config.toml
norm = "layernorm_no_bias"
head_dim = 64
fused_qkv = false
inner_norm = false
width = 192
lr = 0.002
beta1 = 0.95
eps = 1e-08
precondition_frequency = 32
max_precond_dim = 1536
lr_schedule = "cosine_restarts"
warmup_steps = 3320
weight_decay = 0.05
adamw_weight_decay_other_params = 0.05
Rows from block 11 of a small image diffusion model, named by matrix and row number. Rows with one number belong to one neuron. Each number is 128 + 24 x the weight over its row's rms, rounded and kept within 0 to 255. All counts start at 0.
After each neuron's rows are labels from the 100 images, of 14976 (inputs lightly noised), where the neuron reaches its highest value: "colour at peak" is the nearest of a few named colours to the mean colour under the peak. Only what is clearly more common there than usual is listed. The data: crops of objects in photos (Visual Genome).
# fc1: MLP up (model.blocks.11.mlp.fc1.weight, 1152x192), inputs 96-191
# fc2: MLP down (model.blocks.11.mlp.fc2.weight, 192x1152, transposed), outputs 96-191

fc1.480 [113 135 170 101 159 104 144 144 129  66 141 130 153  79 146 156  82 141 154 111 169 136 124 128 110 148 126 151 117 136 193 119 120 159 135 108 124 115 144 159 124 152 150 115 141 138 167 134 171 144 121 135 136 151 143 148 104 146 128 149 175 139 122 118 102 133 126 143  75 141 151 105 140 136 172 144 158 132 122 109 162 146 137 139 152 135 120 133 125 145 151  89 143 122  90 151]
fc2.480 [163  60 205 177  74 141 110 111  75 134 157 133  97 123 149 140 127 114 151 160 135 129 139 149 122 115 121 107 141 105 141 112 163 132 115 107 129 147 169 127 127  97 144 122 137 148 119 103 198 152 123 165 136 136 141 109 135 114 116 150 137 140 133 170 123 125 159 153 143 104 136 142 190 158 139 135 121 104  96 133 109 136 135 113 106 143 112 132 150 117 145  97 116 108 175 137]
colour at peak: grey

fc1.104 [119 141 131 139  96 127 130 157  99 130 165 129 114 128 124  99  78 130 153 127  74  92  88 153  94 130 130 149 115 144 122 131 103 114 178 120 129 203 117  97 140  78 112 165 121 117 118 137 125 108 104  92 171  77 142 141 146 119 156 149 102 120  72 157 155  56  97  85 156 114 149  96 101 132 149 135  81 100 134 141 143 118 182 110 155 105 116 117 140 129 114 128 132 165 102 141]
fc2.104 [ 93 131 139 126 123 131  96 149  83 143 127 106 121 116 130 133 111 137 156 134 209 166 168 143  70 115 114 129 134 155 130 147 105 123 186 115 124 184 141 130 104  35 120 132 155 117 114 127 138 133 124  80 168  95 135 125 115 164 156 100 126 112 160 103 145 112 124 155 167 121 106 142 155 143 132 130 100 144 177 132 140 139 150 165 146 161 125 129 111 115 115 104 129 161  98 133]
colour at peak: green

fc1.431 [149 124 145 119 122 174 135 157  97 138 145 139 123 154 109 130 177 115 147  59 137 184 132 121 117 128 153 114 165 168 114 161 120  87 146 111 139 144 122 139 108 104 131  85 109 158 153 122 122 130 184 126 114 137 117 142 139 120  66 150 123  93 134 107 125 110 166 105 145 135 140 132 139 129 137  95 165 112 111 147 100 199 139 141  97 179 123 142  96 120 137 151  94 158 128 142]
fc2.431 [114 115 119 127 123 130 136 143 151 131 117 146 133 136 119 125 108 122 101 111 125 133 132 131 138 117 125 131 147 106 120 126 130 142 108 110 135 128 148 120 127 132 117 121 108 133 153  99  99  90 130  63 133 132 122 128 129 109 111 159 136 118 126 125 129 126 110  91 131 132 139 131 126 108 129 119 121 112 147 139 118 145 134 154 104 156 121 128 134 136 137 134 153 140 122 126]
colour at peak: grey

fc1.424 [104  98 174 127 126 118 120  83  88 112 122 139 112 146 108 107 121 150 144 134 140 126 114 124 110 130 151 121 106 106 124 133 146 107  99 125 125 150 114 150  99  99 119 116  93 107 143 109 110  99 119  26  95 142 131 128 150 119 132  83 128 104 110 141 115 120 121  99 138 108 113 101 139 143 105 126 134 130  91 101 131 109 123 110 101 144  83 133 100 102 113 114 162 118 131  94]
fc2.424 [142 166 137 127 115 141 125 160 122 125  93 157 142 129 108 141 154 137  85 129 152 118 131 126 108 122 137 108 145 140 135 153 104 191 124 134 149 155  97 139 136 115 130 123 126 134 153 149 102 157 106  25  96 120  89 167 135 182 102  93 132 115 149 136 128 138 146 132 144 139 132 122 165 133 172 162 126  97 138 133 137 116 172 117 160 110 134  84  99 131 106 154 105 111 170 121]
colour at peak: green

fc1.325 [ 58 117 103 120 120 104 119  76 117 133 147 119 125 114  98  87  84  96  59 126 119 111 130 168 120  95 137 121 107 127 118 108 118 104 100  98 110   9 106 111  98  94 126 101 118 113 145 111 108 162 102 113 135 112 108  97 111 128 130 114 129 111 122 128 108 128 131 113 118 109 122 107 118 120 120 102 105 103 106 120 108 103 129 126  82 108  62 120 112 107 107 112 115 105 112 110]
fc2.325 [ 82 116 169 158 143  84 111 119 148 168  96 117 121 144 102  94 161 145 188 135 134 123 137 116 117 105 107 135 121 105 127 120 137 134 155 108 124 100 123 116 136 152 117 123 101 120 142 119 147 154 116  79 123 120  89 123 125 136 165 175  85 138 143 117 124 113  89 128 118 137 121 118 127 120 149 129 128 113 147 135 137 124 127 149  94 131 111 127 131 124 113 112 130 122 120 147]
colour at peak: red

fc1.4 [121 116 118 142 126 151 111 131 105  88 107 127 149 125 140 124 121 126 125 116 161 137  86 122 177 155 165 102 134 124 191 127 148  75 134 149 113 138 144  97 156 116  73 154 113 172 127 102 103 139 122 122 110 175 172 147 133  93 128  93 177 165 129 159 126 167 163 156 169 106  94 158 128 128 125 123 128  87 183 122 140 134 120 167 106 175 174 140 104 163 136  91 116 116 150 138]
fc2.4 [102 141 102 121 142 122 120 117 105 134 105 114 138 143 105 142 158 132 186 140  85 107 153 128 144 115 106 133 121 126  96 175 129  77 152 151 128  92 115 105 118 113 122 119 166 149 144 131  94 163 146 182  71 121  93 160 153 165 117  71 139 119 106 176 148 125 141  93 191 128 125 142 109 156 126 116 124 123 197 148 132 112 149  82 133  88 105  95 122 101 149 133 150 163 112 117]
colour at peak: red

fc1.136 [113 146 110 133 107 141 190 104 151 102 134 116  91  99 151 119 112 146 114 139 120 136 137 163 156  85 124 128 107 132  88 147 108  84 125 153 119 125 110 116 158 120 134 102 145 165 147 127 117 147 101 118 104 132 110  93 119 115 134 154 127 117 179 125  99 133  95 110  91 126 107 140 179 110 132 117 152  83 147  88 140 163 113 147 138 174 103 135 124 106 134 137 145 151 172 154]
fc2.136 [125 113 125 139 114 141 151 182 141 177 121 168 111  80  82 138 132 129  94 143 110 138 156 151 122 109  94 113 151 112 121 104 151  92 114 121 162 139 115 115 117  92 145 166 126 132 153 118 136 160 142 133 131 157 138 136 140 156 145 133 144 140 111 156 102 129 170 174  98 134 131 161 128 132 158 152 126 182 136 198 112 109 138 119 163 104 151  99  97 107 125 105 106 143 152 162]
colour at peak: brown

fc1.758 [158 114 141 118 126 120 136 140 125 125  90 114  92 167 171 133 150 149  83 136 154 144 134 120 120 117 153 132 110 119 152 128 139 156 125  65 122  74 124 135 121 114 151 124 161 127 129 124 155 139 127 127  55 119  71 136 109 168 113 138 118 122 151  79 122 130 165 120 141 137 110 119 113 125 134 130 153 135 124 140 111 122 121 116 154 147 150 144 142 136 153 150 164 160  87 149]
fc2.758 [172 125 141 104 113 138 158 126 156 148 135 107 101 108 123 137 142 195  82  93 118 160 125 137 122 122 143 143 129 153  98 141 128 142 143 133 129  93 104 130 133 121 129 107 101 205 127 124 131  86 118 122  89 128 124 105 122 132 125 110 132 111 110 136 119 119 165 172 154 113 147  74  88 116 133 110 106 130 141 145 146 144 135 126 109 141 120 114 152 119 147 117 140 122  64 151]
colour at peak: brown

fc1.587 [145  89 109 147 110 123 155 157 124 113 191  87  98  96 115 143 112 122 184 151 134 105 117 136  91 136 148 147 121 114 158 109 107 108 119 144 138  83 101 144 148 134 143 151 138 148 135 132  92  77 182 163 153 130  60 120 113 126 123  94 119 122 104 112  87 133 148 114 137 115 107 119 134 112 143 109 126 138 142 162 149  98  75 117 128 147  98 170 138 173 144  77 115 102 120 138]
fc2.587 [ 91 100  87 100 138 138 138 115 119  95 108  95 175 149 132 169 144 162 157 117 142 129 116 152 113 115 125 115 133 134 129 120 181 180 137 141 146 114 148 104 161 115 140 138  85 139 103 113 121  93 128 115 134 140 168 144 111 145 129  63 115 143 141 102 138 130 134 102 124 118  90 117 150 120 103 125 145 131  85 120 109 172 139 115 111  89 143 184  97 126 150 166 131  73 135 135]
colour at peak: pink

fc1.122 [145 105 193 133 118 154 134 116 141 144 138 141 129 143 189 129 124 123 141 105 133 138 108 141 141 139 162 142 130 134 140 174 110 127 121 129 137 153 149  89 120 110 140 104 169 168 138 141 148  82 103 143 149 140 127 147 148 136 106 198 120 137 146 113  95 113 106 118 128 164 129 143 152 118 145 144 150 103 115 109 138 136 136 143 111 119 114 124 140 108 123 142 111 121 176 118]
fc2.122 [104 117 148 136 143 120 130 126 129 133 128 108 119 111  84 100 118 136 177 136 144 116 126 107 114 133 150 140 129 115 102 125  94 156 131 152 103 149 131 124 134 118 112 188 107 125 144 137  81 117 152 111 127 135  94 109 131 107 151  72 110 119 126 100 126 104  91 146 176 114 142 130 123 118  97 121 153 117 119 154 132 141 154 145 105  91 131 116 153 149 164 114 118 135 145 130]
colour at peak: cyan

fc1.139 [171 116 127 101 113 158 133 101 121 119 129 109 124 127 129 127 114 143  90 128  52 131 142 101 113 110 132 121 151 139 113 114 123 108 136 146 117  51 118 163  99 117 125 104 126 106  86 122 130 154  91 118 157 111 130 157 141 137 105 163 101 109 111 156 137 138 117 145 154 133 135 132 107 131 118 114 137 133 113 117 138 146 121 133 141 115 161 134 131  90 121 151  91 152 108 134]
fc2.139 [129 135 164 125 120 131 137  93 100 135 104 117 140 130 141 143 127  99  85 151 185 111 107  95 149 124 119 140 130 133 137 137 105 115 165 128 142 188 120  89 136 146 136 153 122 152 175 126 138 108 150 139  98 114 155 127 120 104 131 173  78 123 143  96 132 143 156  95 157 109 161 152 138 128 145 153 131 122 107 142 159 100  91 105  86 131 121 143 124 128 119  87 138 185 106 171]
colour at peak: pink

fc1.44 [145 104 174 126 138 176 144 134 136  78 114 126  93 119 156 128 130 122 153 118 151 121 128  89 121 118 133 119 158 101 164 144 132 107 123 121 127  95 137 112 173 104 115 169 128 118  94 139 125  38 130 107  87 176 152 144 161 137 124 163 142 137 103 122 138  96 131 140 122 178 126 140 119 109 130 148 118 131 157 113 118 141 195 108 152 102 132 141 132 124 113 134  96 103 145  99]
fc2.44 [236 140  98 115 129  81 132 140 146 135 151 119 123 102 138 137 126 138  75 138 134 129 158  56 140 100 133 115 114 138  95 138 136 110 140 117 130 172 129 159 134 130 113  66  91 160 110  82  95  45 125 168 130 136 150 146 115 143 121 110 128 107 129 123 135 138 134 129 125  99 128 119 106  94 115 105 144 152 131 124 127 116  93 116 130 144 158 112 119 126  99 153 128 123 128 151]
colour at peak: cyan; blue

fc1.555 [147  82 154 128 153 121 132 165 109 124 143  96  99 156 139 141 148 131 112 124 130  61 136 112 152 122 120 118 166  99 115 116 127 130 106 128 107 137 137 131 154 121 128 146 117 142 142 135 146 142 113 124 126  84 150  90 154 145 133 127 154 148 124  99 109 143  99 132 139 158 104 105 162 114 150 126  92 132 161  51 165 153 116 112 115 114  25 127 115 113 135 121 117 141 125  83]
fc2.555 [165  72 131 144 149 118 134 153 165 117 113  98 151  80 142 138 107 126 142 118 123  66 128 118 106 140 137 138 156 167 141 106 123 115 155 124 108 129 119 127 110 134 131 145 119 146 142 108 163 147 115 127 124 185  89  93 144 142 134 144  99 146 110 151 141 131 155 136 124 150 102 155  98 138 147 120 159 139  87  54 153 147 124 109 112 112  41 129 140 135 127 124 139 113 126 166]
colour at peak: grey

fc1.201 [154 112 135 123 146 140 148 125 128 130 101 153 130 150 148 139 141 133 150 122 151 153 128  96 148 174  95 131 127 137 134 130 147 164 140 133 153 239 172 154 120 132 147 143 121 121 123 135 171  78 130 121 136 150 166 151 145 128 138 171 127 162 139 117 157 127 120 129 146 158 148 151 131 130 142 138 117 154 120 137 144 129 118 147 133 161 134 129 140 152 124 126 129 149 147 147]
fc2.201 [173 127  90 110 135 172 135 145 130  92 185 119 124 108 165 161  90 111  67 119 133 126 114  95 163 155 163 135 119 135 124 121 119 136 124 155 113 153 135 122 129 112 153 151 144 137  97 151 103  81 137 199 109 126 145 126 124 131  92 162 148 106 113 143 132 147 154 106 154 124 125 124 127 135 114 127 124 127 124 111 118 132 114 112 147 115 140 130 119 142 144 149 105 158 132 112]
colour at peak: cyan; blue

fc1.663 [138 109 139 101 125  94 154 163 157 147 131  98 114 100 137 134 148 108 114 117 136 175 144 148 153 140  83 158 150 163 138 100 127 149 155 119 144 117 140 164  85 152 109 102 108 127 134 137 115 138  92 117  99 156 140  84 134 119 102 129 112 146 156 118 153 144 138 131 112 181  88 114 117 114  99 116 141 159 157 139 113 131 164 132  97 155 183  91 139 119 147 141  83 153 102 106]
fc2.663 [ 98 118 111  98 159 135 120 125 157 115 151 113 163 137 127 128 151 119 124 151 150  65 101 126 141 126 112 156 111 165 126 119 131 140 154  99 127 113 135  98 127 171 124 159 123 102  98 124  96  82 131  24 143 140 127 163 138 137 138 140 111 137  81 122 131 134 137 130 111  98 149 111 156 108 129 129 137 109 169 116 125 140 149 117 112 109  80 111 131 132 127 124 137 152 106 136]
colour at peak: pink

fc1.165 [ 69 124 130 138  87 133 155 123 179 110 150 131 128  73 147 132  72 111 173 167 119 130  79 113 109 145 119 149 134 123  89 140 118 146 127 148  88 114 136 125 105 121 112 116 103 174 153 108 116 121 112 128 133 157 138 157 132  96 154 114 135 127 140 126  96 107  83 148 128 120 173 109 120 139 117 135 108  94 106 124 122 144 159 140 101 104  96 135 117 117 120  98  60  96 162 139]
fc2.165 [ 91 140 111 103 126 135 145 137  87 105 110 127 126 197 160 131 162 149  60 133 126 111  83 113 140 133 150 132 144 136  93 122 124 109 126 125 104 120 119 119 126 130 133 123  99 171 125 138 110 111 114 137 106 109  98 148 125 104 144 118 111 122 115 148 156 135 147 131 136 129 163 138 129 118 132 134 141 106 122 115 114 144 171 124 120 104 132 149 126 142 122 111 155 159 109 130]
colour at peak: grey

fc1.384 [ 82 148 136 107 105 133 114 106 122 112 151 104 102 138 117 132 157 134 128 107 137 117 106  99  99 145 109 111 138 112 149 119 126 108 127 122 124 215 123 133 125 123 121 163 142 104  86 138 134  99 145 134 148 120 140 133 109  73 120 163 111 126 123 128 140 146 161 128 101 120 127 112 140 112  92 105 117 107 179 132 127 107  52 108  94  94 147 133  90 107 109 135 120 118 100 111]
fc2.384 [201 102 108 112 125 138 125 150 135  90 165 127 152 125 185 122 148 139  77 124 136 126 142  37 138 112 136 123 122 125 117 128 132 132 123 115 120 145 158 126 119 133 128 148 127 117 134 129 101  66 137  75  81 114 136 128 135 153 132  53 119 121 133 147 146 135 102 101 131 122 134 113 133 116 141 133 134 138 104 126 134 132 102 118 155 124 143 127 119 131 117 134  97 123 137 125]
colour at peak: white

fc1.213 [ 78 121 134 121 132 112 112 125 137 131 196 109 116 122 110 116  77 148  93 126 120 130 125 129  80 113 140 103 102 102 128 106 114 126 127 137 113  90 120 121 117  98 107 126 110 119 108 125 115 122 124 123 138 105  96 119  83 114 129 160 114 101 101 117 125 133 121 109 113 124 152 116  87 117 138 119 115 103 142 129 105 106 113 114  95  67 134 131 141 111 144 134  83 104 108 114]
fc2.213 [ 75  82 129 109 141 155 133 144 129 125 151 125 124 111 147 134 137 114 172 136 141 128 139 158 129 142 109 119 143 118 120 119 136 149 147 123 112  12 113 144 108 150 150 114 155 149 149 138 116 172 127 105  58 135 132 134 118 163 137 167 149 100 135 130 127 126 126 116 124 137 134 130 145 111 134 141 118 110 131 132 112 133 114 122 161 102 127 126  93 126 133 137 104 137 163 150]
colour at peak: white

fc1.408 [143 126  96  99  98 126 120 152 119 131 103 135 142 125 140  98 174 111 113 142  99 185 140 146 150 120 157 135 129  97 109 131 117 109 120 121 112 190  78 138 109 140 114 116  95 109 172 143 170 129 109 125 133 124 129 117 117 117 114 152 125 106 144 127 124 133 129 145 124 100 151 148 108 115 181  95 115 132  99  89 121 123 165 121 164 123 117 122 111 138 164 107 145 124 130 122]
fc2.408 [132 143 200 207  69 125 120 140 162 112 137 111 129  88 113  98 114 133 114 131 105 178 147 133 141 141 131 127 119 137 124 129 154 125 133 146 113 183 162 124 144 108 114 142 130 110 137 121 209 149 153 172 194 188 135 120  87 105  96 180 149 109 113 124 134 129  99 138 137 113 133 120 154 132 149 143 137 114  87  90 123 131 156 120 145 114 108 124 143 105 135 127 139 148 128 133]
colour at peak: brown

fc1.582 [145 122 125 124 126 127  94 132 102 113  97 132  97 108  71 138 132 140  64 100 118 131 138 106 123 134 119 118 124 140 114 104  97 174 111 166 140 145 112 154 130 149 104 167 120  49 121  96 114 139 125 132 142 118 100 153 143 132 132 108 149 116 143  99 120 126 133 149 156 134  67 137  81 111 117 128 119 111 146 122 135 128 127 113 146 140 124 140 133 134 175 146 123 150 100 123]
fc2.582 [164 102 222 228  47 114 115 138 141 117 132 142 145 139 147 148 127 131 131 110 128 132 124 118 131 140 121 146 122 145 125 139 117 126 139 124 113 134 123 125 143 137 130 109 120  97 126 131 249 202 152 194 170 141 150 129 123 116 109 170 129 121 128 152 148 137 117 127 139 124 137 119 157 138 138 123 124 130 127 110 128 131 125 118 145 133 123 124 133 133 104 133 118 124 138 124]
colour at peak: pink

fc1.25 [161 111 149 149 171  82 109 104 110 163  68 112 158 151  86 140 121 113 103 111 136 132 138 118 150  96 154  90 101 128 153 119 150 119 137 114  92  87 129 124 143 103 127  99 154 136 121  93 142 163 102 135 102 161 161  87 131 168 140 120 130  86 122 202 115 121 166 122 102 109 126 109 165  95 109 120 131  99  95 112 123  94  79 134 128 137 115 130 140 130 163 126 179 154 156 142]
fc2.25 [109 152 144 201 103 158 139 179 137 107 133 113 141 126 153 122  91  48 149 144 108 147 103 131 175 165 140 122 159 144 121 141 141 103 132 138 111  49 124 119 178 144 147 148 111 123 145  79 148  98  83 100 146 164 135 154 114 116 112 133 133 133 141 154 151 146 117 149 107 147  98 106 178 106 135 138 124 122 107 145 145 141 143  88 139 127 160 107 113 133 157 181 154 138 160 175]
colour at peak: brown

fc1.561 [130 144 113 123 151 124 162 161 135 120 162 132 148 118 144 123 141 143 114 141 143 115 116 108 111 114 110 163 122 142 113  97 172 128 147  65 102  63 131 132 132 118 117 195 109 133  96 148  97 140 129 182 139 147 152 139  98 124 160 130 140 100  92 148 161 144 172 116 136 142 172 143 115 139 120 123 116 123 106 135 131 148 162 123 106 134 149 120 127 118 127 119 139 130 106 137]
fc2.561 [147 183  88  59 137 100 176 154 137 128 112 126 139  86 133 121 109 167  89  98 126 132 136 121 128 168 148 146 163 150 125 150 150 153 109  87 125 134 111 149 120 142 103 102 153 111 152 121  99  70 122 160 159 137 138 124 120 123  99 130 125 152 121 107 128 114 182 134 172 140 143 178 116 137 136 135 127 139 130 142 123 121 145 143 120 121 157 130 124 136 159 101 116 117 135 138]
colour at peak: red; pink

fc1.299 [105  88 103 159 103 131 141 157 101 107 128  99 138 135 136 137 144 143 128 193 105 158 156 140 169 119 146 123 129 156 149 126 123  96 126 127 105 113 111 158 138 152 107 157 158 141 148 148 128 125 133 124  96 141 146 125 156  96 111 136 125 167 143  93 140 151 110 127 152 155 139 148  64 113 129 104 135 173 162 125  94 132 101 157 141 111 143  92 155 114  85 160 149 143 159 103]
fc2.299 [122 110  85  97 177 133 127 140 150 125 131 141 111 152  93 131 102 110 122 121 142 136 118 114 144 142 122 138 125 106 139 125 142 142 141 163 153 130  91 133 143 133 138 125 121 133 108 133  60  66 123  19 106 116 111 131 141 138 122 121 110 154 135 108  86 130 140 122 126 146 116 130 123 135 106 125 115 134 116 148 131 134 128 134 101 154 166 129 126 115 149 124 129  96 109 118]
colour at peak: grey

fc1.247 [ 87 119 183 156 174 143 135 120 103 144 124 115 160  69 127 146 120 146 160 150 107 124 118 170 139  90 177 119 121 135 129 104  66 123 100 111 110 115 128 136 132 146 115  78 125 116 122 124 150 192 108 162  67 104 138 136 145 134 117 146  91 127 137 157 124 140 100 141 146 100 127 145 164 103 122 124 155 128 118 131 123 135  84 121 131 137 137 141 127 125 120 133 126  94 155  84]
fc2.247 [133 118 158 129 131 153 119  84 103  90 145 120 148 133 152 141 149 100 115 127 122 115  87 161 149 113 170 118 133 163 155 127 116  98 140 141 143 110 112 133 112 118 125 112 141  78 122 142 172 139 156 128  64 127  98 160 156  93 144 160 126 109 144 151 124 126 125 100 115 128 128  94 103 114 130 152 105 145 155 144 151 143 172 133 144 146 153 107 171 138 122 148 134 151 137 143]
colour at peak: brown

fc1.610 [126 117 154 123 123 165 133 157 161 119 167  85 145 116 130 153 161 151 143 141 155 126 110 137  88 157 125 114 116 109 177 142 138 122  82 111 115 202 108 134 109 162 134 160 111 157 133 149 103 113 164  81  99 134 229 151  95 133 131 131 168 117 145 116 137 132 153 139  90 160 118 130 123 188  94 116 136 142  96  97 116 153 139 158 127 192 145 153 110 151 140 132 114 119 123 107]
fc2.610 [ 94  99 135 103 149 132 119 139 177 109 146 111 119 123 119  97 166 155 149 106  99 126 128 141  90 104 109 128 133 160 121 109 114  99  79 136 108  93 115 131 137 154 143 126  92 142 146 144 121  79 123 103 122 129  74  92 140 126 130 147 130 130 140 132 151 140 103 117 107 105 164 114 110 206 178 130 127 133  62 151 139 118 118 132 105  55 161 140 137  96 138 104 151 157 126 124]
colour at peak: white

fc1.46 [166 107 170 153 158 125 143 140 150 103  36 112 130 149 160 156 122 139 154 125 138 121 145 169 136 116 152 107 103 145 150 143 137 136 134 139 116 113 129 145 139 128 145 104 126 139 129 160 110 150 116 124  62 129 176 143 125 133 115 111 161 181 111 140 146 153 136 112 152 148 120 127 138 146 138 172 128 175 119 124 173 153 133 152 180 119 164 140 145 121 143 145 173 117 174 109]
fc2.46 [ 96  78 147 128  95 142 129 132  85 101 103 145 119  95  94 138 146 132 129 148 114 129 129 161 120 100  92 149 138 132 114 156 111 134 114 181 142 137 112 132 129 129 143 137 136 173 135 114 139 146 118 148 151 148 144  93 131 125 113  98 102 159 121 127 126 111 115 145 109 106 150 126 151 128 127 125 123 126 105 126 137 129  13 114  92 124 144 121 145 133 134 137  83 111  73 103]
colour at peak: brown

fc1.369 [117 152 139 128 112 131 125 134 111 128 173 101 132  95 147 141 155  95 177 126 153 106 147 157 110 137 131 157 117 129 162 153 118  58 179  78 173 193 160 127 113 106 147 183 112 133 130 149 132 125  92 110 146 125 175 108 125  99 133 157 152 150 122 119 138 128  79 123  98 120 164 132 137 114 130 139 138 150 171 111 131 137 149 137  88 139 126  94 127 123 107 130 105  83 108 150]
fc2.369 [141 120 112 116 161 121 113 144 162 159 193 144 146 124 138 132 168 113 131 161 112 131 132 158 147 108 129 134 144 130 125 116 173  97 163 155 149  80 112 140 135 105 123 136 123 105 116 111  98  75 109 104 144 110 136 121 117  90 166 161 102 142 109 122  94  86  91 125 131 155 170 160 120 106 155 130 112 122 142 166 124  65 127 173 141 104 143 144 134 107  89 116 145 113 130 131]
colour at peak: white

fc1.415 [ 19 159 116 120 128  97 159 103 110 142 184 103 115 112 103 136 131 119 109 125 152 138 136 101 141 129  91 117 147 137 110 156  94 108 133  88 148 141 143 116 152 133 143 135 144  83 123 118 163 147 135 136 169 134 139 125 117 127 118  95 147 128 162 138 117 133 180 151 119 132  91 114 132 139 134 118 180 116 112 128 126 173 119 144  99 136 172 114 139 146 142 120 114 121 130 114]
fc2.415 [ 88 164 154 156 139  96 106 119 156 153  89 127 137 167  92 106 140 161 196 126 123 146 149 172 117 120 116 143 120 111 140 112 117 143 169 112 120  49 131 121 147 140 108 129 115  89 156 125 164 199 135 117 147 117  86 135 134 111 162 162  93 133 138 114 118  85  79 127 126 126 149 110 126 141 136 125 148 113 125 130 139 118 140 152  71 136 116 131 137 122 125 113 150 130 118 127]
colour at peak: red

fc1.306 [156 133 108 119 147 141 143 106 131 149 121 109 119 126 118 152 115 131 135 135 172 152 166 130 162 103 168 145 123 141 104 165  61 113 176 109  97 185 133 127 121 124 141 149 132 147 117 156 168 106 156  94 122 104 195 138 146 131 142 141 138 129 128 157 136 129 135 138 142 111 144 105  97 182 142 118 137 134 143 115 136 105 118 140 129  68 225 128  95 182 175 136 103 121 127 112]
fc2.306 [104 111 159 126 139 154 147 175 183 156  86 135 137 125 129 139 105 111 153 116  53 150  98 159 188 136 128 133 124 123 132 135  29 102 168 109 121 120 140 135 143  88 144 115 138 115 122 121 139 129  96  93  96 113 116 118 106 144 124 143 162 120 121  90 124 136 111 107 147 140 136 136 122 176 136 126  89 123 160 113 129 138 121 147 145 193  68  90 109 154 139 140 155 157 102 154]
colour at peak: grey

fc1.684 [124 125 157 154 135 151 145 142 168 132 151 163 146 142 140 201 158 186 160 108 139 135 135 125 157  89 125 117 132 105 119 128 119  83 157 125 149 187 146 105 124  85  93 167 150 141 109  95 133 123 133 155  71 141 138 135 150 126 158  87 139 102 104 120 152 172 100 130 131 155 118 170 120 123 168 141 130 155 117 182 137 126 112 133 130  86 164 138 131 137 159 125 124 144 142 110]
fc2.684 [ 99 144  47  58 172 143 115 114 154 142 132 126 119 112 123 125 139 133 136 105 108 130  77 126 140 103 125 151 128 115 137 131 110  71 130 164 149 155 123  99 122 122 132 138 145 139 126 123  32  39 121 168 137  98 157 132 133 134 156  93 117 108 145 137 106  89 138 151 124 125 104 140 122 127 138 117 124 140  64 148 124 144 118 143 146 160 144 113 146 135 144 136 146 140 132 156]
colour at peak: green

fc1.554 [120 147 122 111 119 135 134 121 155 119 115 120 126 152 137 126 110 155 123 170  92 123 140  85 119 148  83 139 142 121 146 115 115 139 143 109 134 163 152 145 136 117 153 106 147 171 134 161 157 143 122 122 106 146 178 130 125 108 158 159 145 169 157 139 143 131 131 101 104 137 146  99 134  64  99 141 147 106 131 141  92 171 122 142 116  26 146 125 105 111 171 127 147 159 125 137]
fc2.554 [ 92 139 138 126 137 129 132 145 140 138 128 119 119 109 133 141  94 122 164 109 181 117  81 120  95 121 132 150 111  95 108 132  76 119 136 101  92 106 128  95 123 144 165 155 120  94 107 136 142 161 142 126 123 132  64 109 145 140 114 144 136  94  86 141 145 138 125 162 118 143 133 141 113  57 148 114 160 153 162 162 156  82 113 163 138 211 167  94 106 125 165 135 135 141 118 107]
colour at peak: brown

fc1.583 [224 155 168 140 122 122 146 113 142 140 104  84 101 121 150 160 159 118 105 158 133 167 153  87 121 142 163 129 102 127 106 164  92 138 162 150 120  30 154 148 110 123 132 116 136 140 165 148 148 116 164 168 146 110  90 161 111 108 127  96 124 120 128 130 145 127 135 160 163 163 131 163 154 130 140 117 122 135 150 143 120 125  96 127 158 116 102 145 140 148 184 149 128 164 181 129]
fc2.583 [166 136 127 133 127 119 117 118 144 117 123 161 162 138 124 108 113 142 161 163 118 131 120 159  90 152 102 154 139  74 144 166 128 127 138 105 137 187 109 168 136 152  98 219 114 140  85 132 164 135 164 167 136 100 160 122 137 167 117 128  98 141 113 141 100 128 110 126 137 165 130 118 118  92 106 122 122 101 140 123 100 124  97 136 105 142 131 147 108 135 121 133 149 163 120 115]
colour at peak: cyan